A small sound classifier, trained from scratch: widths [48, 96, 192], 149.9 epochs.
Rows from block 7, named by matrix and row number. Rows with one number belong to one channel. Each number is 500 + 25 x the weight over its row's rms, rounded and kept within 0 to 999. All counts start at 0. Numbers have three digits each.
# convs0: first 3x3 conv, stride 2 (model.blocks.7.convs.0.weight, 192x96x3x3, standardized in use), inputs 9-17, a 3x3 kernel for each
# convs1: second 3x3 conv (model.blocks.7.convs.1.weight, 192x192x3x3, standardized in use, transposed), outputs 9-17, a 3x3 kernel for each
convs0.5:495491492494488486502491496541544530503510508545549542461469481478484482464465466482484495500499520498501504493500499511508507478478476486485481497488491508504506511502495499497486517513516520508510550540545560546559552546540481484481509514518
convs0.6:504496498531529527536537539471465472498496498496498501442452466450451459466462464497503505482492491480491492528537541478486480506512511529532540501502500499495490523526539493513517494515508514507525527516530499484493495506504510505496460462449
convs0.7:515514515516521515514518511526530530557547541490478473479473467490494486496489482492496491492484475453443441511489489514495508538519530522522511510514506504523515547523544546514532508460485488504491511541530535568542483484491522517529525515524
convs0.8:504495498530522523520517522501499498487488484468475474461461446511511498497491484492490480461459460514501498496501489516521510517522514491487492509509515486485486488506492498513500464462460496504502494498501520527526509512505510513512561561564
convs0.9:494491500523523522502501503487481472510502491541530514466473458525528519494502501478490489549555551558548562504500491517508505520517501527528527529536536493489494466477454502481477529500499517515525498491507480480480519523515509507499522521531
convs0.10:499493487505509503477468464501493502520521519514525525455451447509513511519523522509509509542549543509516513528530532508516513482479480466449463505508500539538541517493521563549553491467490532512521549524532558540548487485488506507495479481480
convs0.11:509507508500499504513510511515519519513515518500496487505502498496492498487486482548545534492475475535537536526521528495484489552537545495492495508501506521518521528535533523530531505503489536524535517514514487463473490486494495493492497488486
convs0.12:507499509479473477494480490485481497454454460468466476485478471458461460478477473504499499509504502504497501491495476507516497525534518517511522475468474531532535520539527487501482461483464483476498475468483504501511483494490524527525508503500
convs0.13:454455458564562559521521517483478477471482466510503493494507505522522520497501505508508509504512505594588590541545542538530532530526526440441448494494489512505504522496518518486509532499523501500503525510524518524519514524512536535532482477483
convs0.14:499503506528524524481479482492486492539538534490479478472470471466465463530524526513518517456454461513524534507517519508512517513530530515519514531527520508503497500495507542558551495501497498504499508510494524521525523523522490494493510510505
convs0.15:501504505500503501475468466484474493509505520558542553484480478514506504463458461497496498497496496516512513466479482492503508490507502515517511513513505477485486476497491527535541503513509507502494500507498531532533522516512467473469484477485
convs0.16:492485489559560559512516508510505502526535528493485479508505506488486483452455453531539531469470476465471466508500505508495509514503508499493493489487490482463473491473491492482497536517529544540532538523527543517522478468470490483484474483483
convs0.17:514509513528526523489474475525519515534526525525518511463462469485488482467471472515530530491487500472478478501501503523526526507504511494498502557549554500499497495492492516520515495490507519522521552552548539541556564549545513515500481493495
convs0.18:505497502542539535481469476458457454491485480491474467509508505535530523583580571520513519505495494532521527526530529510516508469489477455454452509505503514507511481500471530544521530536522504488499520507525488470493510508517525531526455452451
convs0.19:507501493487492496510504502540528539547535540495481515505502504507500503493482488504491500476479488517494502476491491497510509489511502489489496475470470474467481553553537518534514500509498540525532521516498517512490481484483519525530483467463
convs0.20:465464470508501497515514515460467459489488485454449447503507503482488482530533528481494485508517511461470459468468469509506505479470475541543529558565551522523515493504494512513509495494493525533521462477463525526518495492498500505503450454455
convs0.21:514516523527523523485479479569560559520514517523522528515514510502509507480483482529524528499495511518512524510517511492492483491493495500496496524524524493499500527537519521525516493501489502491498523523517512507509522522515497501493429437430
convs0.22:498490489512509513529525522479482465521524505535528522505513503517525516538543534493498497479484484550555553527529516491483478525533519476468470528530528539533534506497489532536519504485481489484488479472484459465464447447447491491487507507497
convs0.23:512509510509507502496497492554551548507505509509518522453452443511521516501513508523523525471474480514518523541551549528528508515510512501495502518523526506517516526544522523539526469488481521507511516519511532533530524527527498500494449459452
convs0.24:509513497528533521461457457498490479530524507591581577491494497475480480448448454441441447518526527488490500500491497497498500499498492534536529487491489507508500515495507520511500537529525514524510506503497527529521547548548511508506496490485
convs0.25:506491482534531518521523515460454444528534511505509485506510505505500495504495494530525527505501491524512504531532524485472475521517511530523511504505493466453451503488510530528533533516524515520517486484484506509502538534532538532527513508487
convs0.26:521511501504495497508499498506510497506507501526528528452455456503500496521518520516531522489494493504513508560533533519490491547524524469468467496491493526518516567505527558532534544491506503486488480455462507502496469459455517518509527527512
convs0.27:505513505512506497531533520528515514489475481533528529487485482498492489509513521473476478509519510484502497494502505497496503497512519511518505437441427487490477536528521429422442504531533522537519531534522473482474462470469479476474473486489
convs0.28:504499500498499504486488496515524511463484476481489485541537527496482477528518522508510518505512507504500501485491488503509512506515508514518518485484484537536536541560542490505496478500488533541533509510508503508502468460472503506510481475471
convs0.29:554545535495491493508504505507508487504501488513504498554556544539541531511499493528528524530524523506505501517517505526522509519520513482482481513512507501500502516511490528529513475470457510510513463467477484492495483490499481476479475473474
convs0.30:508510513536536533504509513493478483525511518485485486463462472490489494471471477515517512442448453530539538536525545493492496484473494509509511489496496543546536504503503516525527478484493542540540557558550463452454489487489523509507480475474
convs0.31:517521507502488485456454452523513512494487485530524517490489489514513507510507502523522522483488484491497497521510513508505510513510518510515500483482477521527516531508539497480500480476504530531531541535542532531537483482482479471467521523522
convs0.32:498494494500496490483486488533524525516503503486484482465454453500501500551548545518523515523521517525528527506499506520519523497485500526519521488494489564571564516508533471462474487486504511522519521526524486488492517511513495493492528523517
convs0.33:531523525527522523509504505502504505477487470501498493459457455477472461530534525521525520533534531528524534492501489529532527507512506492479488519516514531523523528545521539534524556536541528524525525524536490482480513519524517518509504506511
convs0.34:496487499524517513532523519503500501507507502538526531540542535531530526554544538516504515517518522489474478522524524492495490482494485505504503523514512516504503513522500524535517544549532502486489515493507488465480484480498525535527463456455
convs0.35:499494498485479485487487484522517509506501503504498499523524523528522525518515518491493495500505512496500514523517521488483484502495501479480477486480472448433439532515521504503508503477490509501503499491495500500496485497492487472473511512501
convs0.36:497500505543539540523520516516517521557542551456449456513496498512498498473470478523516503500493491504502492487489493480485487502503512498496492541541530507505501485497493528534536503519530556572552570575547569564563479472487523520518437443448
convs0.37:496494491470471472509506506485485491507503505513511512492505513516523523490496495520533532477482479518531529517516529494492509497486505492500498520518511527529521488501507471470492477481501504491499530534527534536526483481482547555553507512513
convs0.38:492490488507506504505502493486485487542538543513517520522531537496489494446446451501492503493488494508516519488483486499494494502502508539536529527527510463458457509517508527516506535537533520508507513511501503494495527531530515504506482476482
convs0.39:513508501482482470473465470499493505524509525542538558510502510479472482463459463494495495542536542501500496526518520489496491514510507504506504474477477485496488476483465496486481507525511517527514491510490495497495548541534485490476495489482
convs0.40:484479469502499483519526519492495501502504514479492491513518518487499504464480481518528525493499497464484476494492497570567577514501521534535522492490477485483483497481508512488517492476503509493496490509499505498514476477469504501501501519512
convs0.41:475465476507497501510504511490494481479480471496495486513520515524536527478483478472478469508509513509507510499510498489496475521533514507498502519521525482467468476489464528533511461459444438436440488479488495501492525530518494492490535535530
convs0.42:491486480515507498519528514537536532551546555495483494514520515483474476494492498511508511488483492498492501488489496497509505486497500535540534524520512481478474510519496521525519528529512506485486505492494534535532481475472495499493479477481
convs0.43:511510510470455459490485480517511514476475482494491493521524518458454451482479484483472477522519520512511510468481474510513521524535534487494493515510519501495497483489508496482507479493512499505512438434438504506507473487485508511512501500498
convs0.44:510506504516504503508499489468471470469467469503498494515514513492488484449457452505500495539541530524510511479469480514512517515519520523526519529528532516519505529519522504484499538535545488501495471476471511507511508507505505506499499501499
convs0.45:482470479501497507496485494505505502508509509530531529533526521537531524485474462518521520527517523506505506480484463506509496506513502498505504519528533529534537474512471438464421512522489531536547522520525480483493523520513481476478445443450
convs0.46:498496508509507521512517522544546550485501506508514512493490489491475477512508504543538541505482500523504522507510504502493499553547546486482499465446468493485512525545522513533505503522494494495508507498521489456501481473479500490501496493499
convs0.47:497490488477473475496495498495489506522509513500490510512492493497484487504492504509508506541549552482478474497509504465489482476489491504507508456450448505521519499507494453473469479484489526534522508521511535543525496486489483491495442438450
convs0.48:482484481496506492512518504528529515498500495497497489468476472496504500438444455491493491491489484457453459484491484485484476496492491488490493502507513507505505503504525514516530480480508467484496464483484475494495518522519538539535538534530
convs0.49:513514513544539543487483486504486486529534527476475469506500509486485481490495497509504496495490493479476472505499507518516525511501513486492500536541540490494494492479493515516520495481500522524517534526532532522524476466468490488480478493491
convs0.50:490484494549544547541537541500486482476475485511512508490480482532517517467459457502507498458460468543549549495505498475478471510510512489493482488483477572557550517526520473482477484498485529527534561552543551549553485474479511511521450444452
convs0.51:481471473486479473514522525493491501488485495476484489523522523456461473475479478516515514489489492470479476484476480555551554536529537536527522485472472497489494509502505488477488488493489521511522511511513508500515477467460538533530525534531
convs0.52:504500494487482478513501508505514498484497484555560549461464467464469469433435436457461467490496503499505505506501499510497499500494500507506503526526522521525523499483482504497492513487500521519524516514505503501497568557553494500497484499503
convs0.53:476467474511512516514513511473475466521529515493486485531528520510512511513510512538532532516523526534533538502499485487479477522514507468461462520516513498489493508512495534520526529513516503505503476472475475476463497497494486483484539533525
convs0.54:494489495499494490519529530501499499513506515461465469470465471448445444481485485513516516490494493477480478509509511504510507511509511528526525480479482465466473505512516488497502466485484497504510497498501515509521489485492535529527491496494
convs0.55:472478472483486487517524509486488487469474465505505491491494509457458461490496506460463464471472466458469465540519518537531535541516526501503506526515523503499498524488505540508523518471497500509494527533527504503498505490496464459457487481488
convs0.56:491489489523521519512511510469480469513518512485485477525517515508506496554547536559553567514508510555547549512521520490499499533538538497486485490480477510497499454491464548563550493497503517509505481467476499491497508512508517531529458463464
convs0.57:498496496528521515544545544491486479559557548530522513520520517496496497472469465493499503529534531505502502480500492513527515521551526536537530523514516516520522533537533497505488513533501520519510479476477518511525479484477505510509486502503
convs0.58:505506495518516512491496491500506489490484466485482461496495499446447452457465463502512505483490491468473488537535534500491499486475460506507497501499487521517513508493497504484488494476466486486482498500502520517515482486473500492492558545545
convs0.59:488495495515516509456464463501497488482488475515514503486486487518518516503511515491491493482482477528527535499493497522520520517513511500498492509505506476474480500489505537527530535521538510520521531525526530532533504507508475468470484478480
convs0.60:495495493483481478518524524472463457518523521491495490511501496513505492528533532466469462516522518490504491497501492485483480518517516478482472465467458508506503488478472473477478512524514509505505520517525495491508444453450474476477468487490
convs0.61:492485489530524513480475482490485484491474466488482476479472467469467460534533533498511498514526519500517505504502497526526521489487487520518504540541528487493491494509488495507480502509491537548527493507492494492488507505500508512503465467467
convs0.62:515508504530533521500495493502490505527522528486481489461469472487484488531530532501496495490486480532527537495493508489487491483485480463457467482489489539545544522509539499495508501495506520512526512501511494489485489495495500498491495497499
convs0.63:491489497532533538522526535469475470514514503479479474519512515483477475517510512518517518504496493528529530523517522515516512504501497537537538526522523482478480502497512489493486514507506481496492484477481502498503523521522493489491508511504
convs0.64:458451459492483488495489490534535528534522519498487500493500499491494494473472472503503503489493496499491499504518505489503498494508491505511506515514516501490486472489471475501484497499497496485496503495509531536530513512506486491485570565559
convs0.65:501501495470473480479475479467476487479481484495504507484490494490494494507501501527530531547548545495500513520521524488500510490491493495507508493503496475493494515525532477479493547547548497494495488513506501512500522519511493500505516515517
convs0.66:531532524492498499529522514517511530553548553542533554544552546537534533512510515491476497527523542529514531536541539468479474486494487470467479502498494486482488565563554522532511506525500514495512509495500522513513499499505500503507513510500
convs0.67:509513513515509506501503493476472484467460468488477481543541543501492481480474468492489484495496484511514514478478487510515528472460477512512509525522518528525523531520530504478503537516553484500498481490484515512524475475473535532523500498508
convs0.68:525521498496497483503504490515504499527508493551537526521529531520529532495495496497496493546546542494501503534538545507509516510511511495500498530531525479490490520511517524513519512493498510507503466481470486490491479482487471474483469472471
convs0.69:484473472528519507505507498517509511548540552499500507512517517503495495426422429520511513490489492482485490495475492487486500493487504530531520536534514459452452494509497539530539539526535527507503512499487503493486488485475518508509447442452
convs0.70:476482483478477473512512508472469467475466459486486480465471469514519516544556550484487489524539537493494501511521494511513499518526510503503510499503503533533534492503467490481466550535531507496511505500511497486492528540541523521517522522521
convs0.71:487481493534532538541534543468460466506513521485488488511503502511505507486473462522526538477474484543539543505523506482488480514524518493491496484484487493489494508529506446473457532552536489470490547533531527518528526524524513519526481487497
convs0.72:532529523498497491510503488506504505515511499520517503471473486451459474483497496514508511478470481498505523482486490493490488542533528545545552505495504508502507544536522500504477543518498462459454503484490522498500458460465491484480510511504
convs0.73:483475472539541542508504507533529519519529522525529527491491487536536527512511506482471485497481492527517521524528527509509498499504496462449460525520518535529530554551543567577559501509500550523536547522541520503521495492494475478474471466461
convs0.74:518512508518514510486486491471469458512515499505512500473474478465465469467468477522517518517519518472478481503495485485476466493492478541541538483483484459455466503493500509497503513509497495497491506501509500491488541541542486488481507508499
convs0.75:506507504490486482492490482538538532495482486531519527436435442480476474514527529503503509527526527495503508502501498502504499499489487524521513483481477505499501510509501526526524510490495479470478523516528520512518519523511472473462486481474
convs0.76:519516515494497501498494502504503503529528529519519516487483482485477474497492495517518515475464466490497498525534538484486483473482472519523524458454461512511516516523522479504496501517494512515518502494506524504514469469473511495490491494487
convs0.77:501505499517517513482487484530521513516514504493488473461466470484492495512526528513518514500502496519518522502505507487488486483479484498495490503504509503500499522512526541529534521501517482492482499489499553552546522528528500494495552548554
convs0.78:494488491482482478517522515490488486493491499476473474540535541516509512496493491478475483514516519459468471478468471512505521517509516516507502529521523550546547517502503541513538534517528523530533512522520531518535467463467551550543493499494
convs0.79:498497502478472475512507517493506507485489481524531531531532530497498494533532520529535537534532532531531540494496494520520517541530529516526530476477472490490489492518506497504498508511500495486492512519524508509500484484494502508510491493489
convs0.80:506513508519518520491496491506508506472477479498495491488490499481482475443452459525524521527528527453452464500487501559551564503488498485480485545537551473478483483471504528513533502475512494506494511527521499505504471466471480475477467472481
convs0.81:510499504563557557505507507501503498545553555526527537522523520502501499520519515530518539500489512535522539528541538499512508498514511476465472519511509480471481511525508549564556528539529533508518520493513482457479497495486512516517481478475
convs0.82:506500503501492496510501500494491494534519519553537543518527524474477473435432426532543539492503501529538524489486467548547543539543536544539542467467463516517512533507509489473464503500495512517514478470464491501498495492484454464467449467458
convs0.83:501505484484473475517509498490493488482489469498509499504514516506513511490510513520516520529527511502503502560539547537519525540512524492488488525520519523525516577507535567494530582505550544528534462449441525499491496494495506494496507498490
convs0.84:474474484527527522512504510552553545523512514574571586519517514497502495483483472493500506500497508513512523486498486503506498497512502517521516531534534473469463477491456510526495496531497489496493549555537517516507542542540498503493505509505
convs1.5:513501504500489486547526530479485493477486501490492484525540524497499495492489485500491484461464453515496489489496515490502526526521544525490486499494528506506517500496494499491499448459462523513522488493493497482481500499508492486487521524534
convs1.6:493475488494481491475463463532521528508504511535522524493501494490495507497488485511508502540531542434444449505501503498500508481475480504473482492493479517478452553557546511513505513500503489485484518529513495498497506485478503505495455458456
convs1.7:560534515504506489578579576501489489460443432513502496496494503490500499468469485486491506503509511527549531499516507442458460507518524509479472496507526510491504464449477493478500515511512568568568514518522481482495467479475503523511506534524
convs1.8:510475484507467483548511525521494516494479475514497498544555545501514519496514509493475489489458480504490490477473472479452435513503513505478491501507509533505520510497503526528529518521516477464462494487479488488488510486477528506500534500501
convs1.9:578553556531525532521524533525517517486476466479480467469452455423407414452441446475477479577562558520525523492495496524517519517509518482493509489519524503491503460452473523516516503500508529526525516515522513513515509521494521506485512496483
convs1.10:513513503533525528521527524521528531461456462473476487511512511531510504488482485508505485509519529493522528484495503476481484487500513530523503554515504478501521491491491500488497518510512508509510488492491499495500499521516481474486518508510
convs1.11:473458465476464470481478480531531536521522523550542536501498499530538534512526523518526523512533513524531520526520527516505515505502512525506531514507504527523497474474486496495501510507505499497501492496498507511515495477482518509488532535512
convs1.12:518485497466437442499483486550519531464457465517494492482490504521545544525532523548551549471443472518522513506502523491496516493484484522512525487484480506476487506501499529519503480472484471455459510510504519525514558548531510497493484459466
convs1.13:524499494511497498539507504550534540495493489517514514510507516493503514465477495543559542533531533509503508472467478503487490497485489466488513481500507486488481518511523492491498536529522482475474500496495506509514528531534540543526466459452
convs1.14:522502502454452460466471474549538530528523519523515505511516518524519511492494505536539525477467463517519512514508512501506509489483479497491492474490483528514506481478480469460463475472475526522529538553549528534525498499497508527534500510520
convs1.15:510492501512516520509506514493498496520536528501498490493499501541554538489493491507531529490492481521527511506502508516526535541546550515502514474494498526495472496498502508492501459454451518516521494502498559570559534541540499511513501516536
convs1.16:520521522522527526483480488507511499515531532502506492506504500501500488518524518519538531485482481504516517523507510503494502529513501509487476501505500564569541486484488485473480515506513503518516481484489502504500473492486492512506547567552
convs1.17:541536533508501501510489496483484496472470486481487480508520500524524519481479474507501496438436427514513509481472488486486493516511525536495470498482476523516502494489485467459470461467472533526537448462470514508504534539536461436433507506514
convs1.18:536522524530506506510492492491479485477467470490488499507497502546539548496505515482488484525525515477469471501516522503497502497488496462491537511483504470493529475483500487493497529512515488481478488479473520525527515519515483456461476453464
convs1.19:507501502500485492466455476506518516535541530529552541513518514508507507503511508511499501528544539510514495521538547544559560557575582509509509532530546467475492497505509510494501494488495508502495535539530524526523503491492520516519472487500
convs1.20:493473476496484494469446458531534535492511505531517501512511510490502499472466469511513523486477481444420424485487488486492490452452454493508522448490497501479481473485482471469466472470469504498504533543529497500497499492477486487490476474509
convs1.21:525521517545539528481474476516525530490479485510512529479476476491478477495492498490492485492477483496497496495511530514527539514532548543542542505482502504480479493491486490492493510501503567571577481477484474475481516520516489500508476504499
convs1.22:539536530513503497491479486513509515508491496520518515497488488520515505505511516442441433524538527512516531477481489489488496472462470504466478496499533475513525476481488491495494537542538486475481473458463469453461501489488500472481495488486
convs1.23:517520524539534528483474476516526530508507516503515514496494491537530523488489484536540531500503497516515513500495494498493503517526531516532537517490501498493489490489492495487486515507504523527531484490488495493493513525520472479488489510510
convs1.24:501492504492481491496479494543531532519504495514520517480484480507495502524530522514501507533516513496498492514519530503507508501501516495512525519501506493513552488483494525497501462450453429422425510515506501512518508524511502487489540518506
convs1.25:493489502475459467534504504518524543495493494515512503488501489523522518456451461503492489526522517511515511439428420478459460486475468500487516463499508522512498537545542503519523546547548486477480520518513487489490554526518503513502458449445
convs1.26:555555545534533523491475477503494499526511507528525520478467459513514503506522511496506493477495483518520530515510507475481480463454458524470456488471488455499512532536544504501508516516521487484484472465464453449454540534534479464485491488485
convs1.27:493491509527519530519511516513514508496522526548532520482471468465467460531521500508516525497486498475460474512528536539545544527529521514513519491507496478493508499500490502503503467468477518522529535544533507508507488498497511521522498506527
convs1.28:525504514521521521513496488519512494536545528549543521475468457494505501526532521473478477455444455488483483530532534477482489448448460465449439514505497533488481527523514523514508513512499502501504477485489497496495474491488531530526507494523
convs1.29:507501530501488505506492511478480475496512515470485490510525525505494489501502501473445456489459449497489488478484495483485498514516526437446478492495522498512539489485492528514518509512503477469474504511521487481482479466448511521502492482486
convs1.30:539526520563546553526525524534525531514501504511502513488482479521520517494491491500504495492500503467476480516515515503500485506505498513506517491497499515501495491486495488491503533533540530528526508512513502505502491489480487489485508492481
convs1.31:588589584561547548522526536488478479480474471495503503421412419478464477478482486541549545476481474480466476501502509493505517487493517527544560514502508465519544509525529498486493496479494516518519492487479526530532548567551502503488523520507
convs1.32:501486487510490498521500507479476468465468455497488486479478478498492504460467478510503494473469465501510514486484484481471472500495507509534543516486470447477518486479490494493493500491485488481482527520521501502509521538527472465474466444451
convs1.33:530519516496480484466452443566562571497503506515506502479477487525531521464473470529543521489498517527532529489496507477480494468463462483508540487502490506496478514509511545538529536539552503484485513520515505510506529530522510511502446439451
convs1.34:482474481499486491511496495509501511498489489529525542508507512539535536513513514519539537467479458529533541490513518500505511489511522501522560538485508478501530509520521468486485511493502521516515535527519521515506528530531475461485498502520
convs1.35:542515511542513513512513509524506513528531534516511503527535541479491495473487492493472456502507503486480478524507511515498497496492484543504506497485480506503502521524524518517507519518519517507514508504508468455471539545550501501503492459472
convs1.36:521507501552548547523518518525523516534534521539546528504498492512505500479478479512483494480476463491495495495501514479482479506504504538527523526527525532540535490485483492485492496500499537544547488498487522527524501509510494499497495507522
convs1.37:522506502480462455541517510507490496478474488498488478481478481481489484505504503503511507490503521521530539490485489526525521502520526499479479485490497451427435507509504536535529490485476534532530513505514529520513492491488531516528462433467
convs1.38:490475498534551570500487501453464464505515534467474484480480476499499497498501515494513520510535516496518503532516527482478490545536552542526510501502510558534515499501506525509516475475466471465471493496491512515511532530521517534518495513521
convs1.39:543534543520488488528504521521511515517506492524539553456462457506512517497517512542544548490500490525514507512517520527527533518529548517540559521499521497509517497500502480478487471455460477475477473484474535550545500502492487488484500518506
convs1.40:516492507487471486485471484481491501506511508527509507527525533525539552522534531492484496504523520456453469504485495523517505527530540495481494481497500533498491532524508481462459485476465485490490488502495512510513510509499503506507493459483
convs1.41:538502514511475483498472487551524526508483473533517509537553563488494508453463481487485494504475489498499495505501510498485481500495495517503516472502515532535563497490499492481490508504509505500501467465465503504512530526495500489471529495474
convs1.42:509499525501512539495494510472502501474492499485487493488497495517520520503493509447445449551568545520529506510515533487495505535527553467481501474503527552541544496494500483462480504515507453451453471471462509507509516503496512514503503518523
convs1.43:510474482498480481501496511530514523528510495538526509486474483488495501483477471557564575515496508510516515514518526491496501504496507487470465507499476486451475505494478506504492495484475489486482522523509520520517486503494526528534499466494
convs1.44:511498493503504502471465465507510514517523517495492491523519525510524521505511503517544549478501493497491486520517523497494496470459462554529506499501486482441417503501500547535528511504495497498494496503496513522518514540545501514500478492512
convs1.45:550536552488476493500474490509502513552538550475479476540555540503504496484484491517528529494486471472461461476467487484487506516508525534509498537535543509511516495491487553536527469470464467472476477480473489493487495487483553549521497496496
convs1.46:464447471503484500471456457511506514518518534490484506489490493525531531506521527502506502526531527557553543511510545496504555486482528541501535527500504560534500520522526526519521516513512473461462507507508481479490531497497514493492522521507
convs1.47:499483487466467476504484501513505498532528516504522512510516493559565545530540541543511526518522531542565570491494502496489484500499492490486492497508538501525557486492492519518527501510500520516516535536531498494492489496511498487507514502518
convs1.48:511504502465480491503502513505520524477479479480481484489502508489501507474474479477469468509527529519543525526517528468473476495492512481479472484486479526502519521524517480462472513510509481479481454470463486485486518525522503505495497503516
convs1.49:533529536508505506490485492514525519508522532517521511514518508523526518509504494518529515483473474513526516504496500497489495512495487516506487495504494547562547482485479467454465494500506536541544509516522520516514495517502464480482533550544
convs1.50:543536537565533532567547539536526526530528530524505509493504505487481490455453451505494497514537530539527528480478485493501496514524537502509535504508519498509531522522518550537527519505501488482485441444450496490491511499482517519512534512495
convs1.51:523491499499476493512480496498491500502497501538515507526524522506521527514519515517506519487499506483455471512497498513508486529536546493474477486498493527475454555544528511495486528527508467464462481483469494485487522510494502499494511461479
convs1.52:478467469496484481527510515494505509476484497483486483526535513489492488461462463519512501474481464514517513488486504483486500488481496527493491517509532507507512467474476530519531440445449502496504463467467502492492500492501486485477497496503
convs1.53:533513501547528523495490495528514513517510513518517506499488495492496500464462473464454459532543538523525524478483493505498496511500494502475496451470510472504523491503514497494495540542540492498508468451464472465469497494506508503501515495495
convs1.54:512486497521493513517488505533517533520512512523494489535539522512525528506507500527510524499490506486471485488482479510494475506496497509475490473496498517470442528527519487489487550559545450433429524535514479473475538490467514499491463425427
convs1.55:533517525494477479500488489497496489517528515541552548512526525513535528511523510506503503490488477511518505508507500495490497504498499469475497515506507518516521475471488515505513515501505460451453463467473505511517490498472501508474507510500
convs1.56:554540536545524518503490486529518514492485486485485499504503513493478496434440464484470473549543541520522525479480486509493491511496489487488518506496519498519543499500510492490496527519520479470472456445453509506508542543539514499508495459467
convs1.57:511497502461456457488476488465451451463457445497492486534534527508505494490494493509503519498495492465445446548551556502501490473447449489491495522510514503473485478464472499484490454447447481488482503505505497499495474490481550556550532519530
convs1.58:460473491530532540490489495498518507477487482507496495482479473462467468488490504474495494462486492473483473507492489502486504501480505534515507534523527542529509530533534532531542546539549465478479439435435472473488454472472457504488475523508
convs1.59:528507514530515524505487500505490499492480480498484485446448447465447455512506500541529532500474491509499508482473463481476473515504511501499505515500491486477509496492500506497495478463469463445442493477478485483477512519503519497480538492491
convs1.60:490482514548517525507469486497501501471490489500493483499506511482467475487471460497486489512489490484461471447467481484495509519535547497501541463501529450501545545555536514523519480490492474468476512509510482481482531518504489485491519509524
convs1.61:501499506501499509492476484548563551515534520502518512470464463505497499439435435530522511471468471451437442471469476497488498499501503507517535509536548498541564491496487453462464460459463487478488490496499542544546526526523483492487481486487
convs1.62:503501496501506508470471472492499513491493494512525539554551552542539542529524528497503486534556553509534535493512526489501509507529546491482475557517516475479494503500501503478484515502504472481480515528525524529518487498494548534535489488489
convs1.63:471461476524509512518487487515517532476478475517516516504514503510496502453447443531507490495481488501488490458463473489470482456438444524503532452482496509529532497516514490510498502492488489472476499498495497503504564521513493495492497472459
convs1.64:468453463502507514543528542484494486492487490466456467496503491467466469481477482484485485512549539531528510473469465497512507493496516509497480527518533540521521517515514520499503482480485489498495497494479507507510521526524501512493521544539
convs1.65:517512522509491490495480488510522520491501500463480480461458456485490482542543525486484488552565555493511520477477475517509508458471488508512523510520530489483493504521514546549547475467462537531530514512516537533531501488485564552542512501524
convs1.66:504491509490475486463448472492493491529539539492508508522536539535529532531535526485465476497503503527534522482501529534552576559576607487495513521508537500501528495508513522523518478487472513508505519520521519516520496490511490494515486503510
convs1.67:518501503501507517476469485474468457543548536545566562460459464532547541557565546526513535468465462508516505522519523481483484525527534492483468509497492516501511471472487504492498481474479496497492477487487467470480528548549505512517478484489
convs1.68:512514534485480497520515539510523521510531534487505511494510516502500490520519502513513514465477486522534528492497505517522523550561560449452464499499512495506529469462464505498502465470474522516517511528527516513516493495487508534515485498507
convs1.69:504495513536549567473468482472487482482481486475471473481484480494492491501504524471486491552567542483502486527507529498479491550524531517501492518510506576552527500497502501485496491497490448445449491485484515519517493484472540563537483504506
convs1.70:528511506528505500473479469566552549494496495485483480476472476495503508473483494511519506531535541449448443477479492504500508520522528522530547502509498495494495534538542539534533503499498465456461449446448516518520544562545505511504433436442
convs1.71:530521522543515511583552539510489493488490491494491483479496502478470481476475487509490504520532536501486496478468472494483477497492489501506525477512521461480501497506500523532529526524511497486481463462466529529521527507494509508514492453451
convs1.72:472471483502514520487493508456483470478489487501493485496500485542548539484481483477511515467481477517522511546534543532518544540512536547548535503505490575536489508497503533524526495480483496500501463464468497505513482485473462483470527545528
convs1.73:480480479546528530503496488510510527503492504480473504494489491531518521443439442510515496478475478542558556494512510495497478535556553515504499555499492471472474493486495477482488519514526513511515471468481515517514502511509478479490507485470
convs1.74:535516539493472474479449459507501516452454456504501491477484478521530529523530518533521505503470481501503500450454460493487504480458447539506529476495492524507494496503506514519514570563572501488485513514509484489485539522505489492484470446427
convs1.75:515510519514516525488488504498516502499506498495495498468464468505509516503503507506523527493514504508519522535543564532541570517514545575550528561525506535520506473466467500492494469466477489499498499495495515524529529528513521533519506545542
convs1.76:539507519527501516502483499506498512490489504510507507492497483529547536500503514521504489473466464503495496486488511514521548483488512548484494504513530523503483501510501474479496517517518481475481533527532498489492483439437503481480516495481
convs1.77:528511510473462472568556556465464459466460443492481476484478479461464467479476479496501494514521530497492491519517510513511521517515537533528518532534533536508494500484491502498509485479488501508497487483479509504506493505486492483469548566543
convs1.78:503483486509516526494488513472475458504501485539546541508492491493494482526519507520519534494493481462450443514503514487482478495490504551537517543528509516464444531531527504488494501497491474481485496506507493492498521549533498521505519493498
convs1.79:516506520504495499473463469529527519487494491491488482524529515496506495512505495488488498527532531484495511507506498497504505452467477475476482508516520488472484476484481528522516492492477536528525502507502543537528489472469540520514484460496
convs1.80:528507512458454469490471487499502514541524520518519510524519514545548539547543531527507519457452456537563561498496506512507503524525523507485473498484483527494499467454455478464462524518501524524517498506501515516514500504493500474480500458473
convs1.81:487484487537541541499496489501497507503492495489495512502496501487463475499492500461462461514498498550562557473482493519522524538547552479493524524506529502498508505500510474472479492476485509508509493482491492491489462465472520497502526496491
convs1.82:466476494513507505466463467500516511531528521489489497518519512492487487456466481483504499483489492507511515523523535511502535516494516547521524539513533525535520474476490495491504496486488497501499477480485490492498471467478482511514494520500
convs1.83:487468454518502483498496481532529504507522520504500499494504510504515517462469473502520524528580562499509499528511485507491468499498489464467466512507484517510493461446484506501520500491489491492491496503514490495514520545527489532519476487475
convs1.84:526515509477461445500485490489487488480472474478478469499506499480478482502503505496491482507496483526516500478482498492508531506515543524518513514490493529492476498496494530516519456448439524527534469481476514508511520513507468475477528548556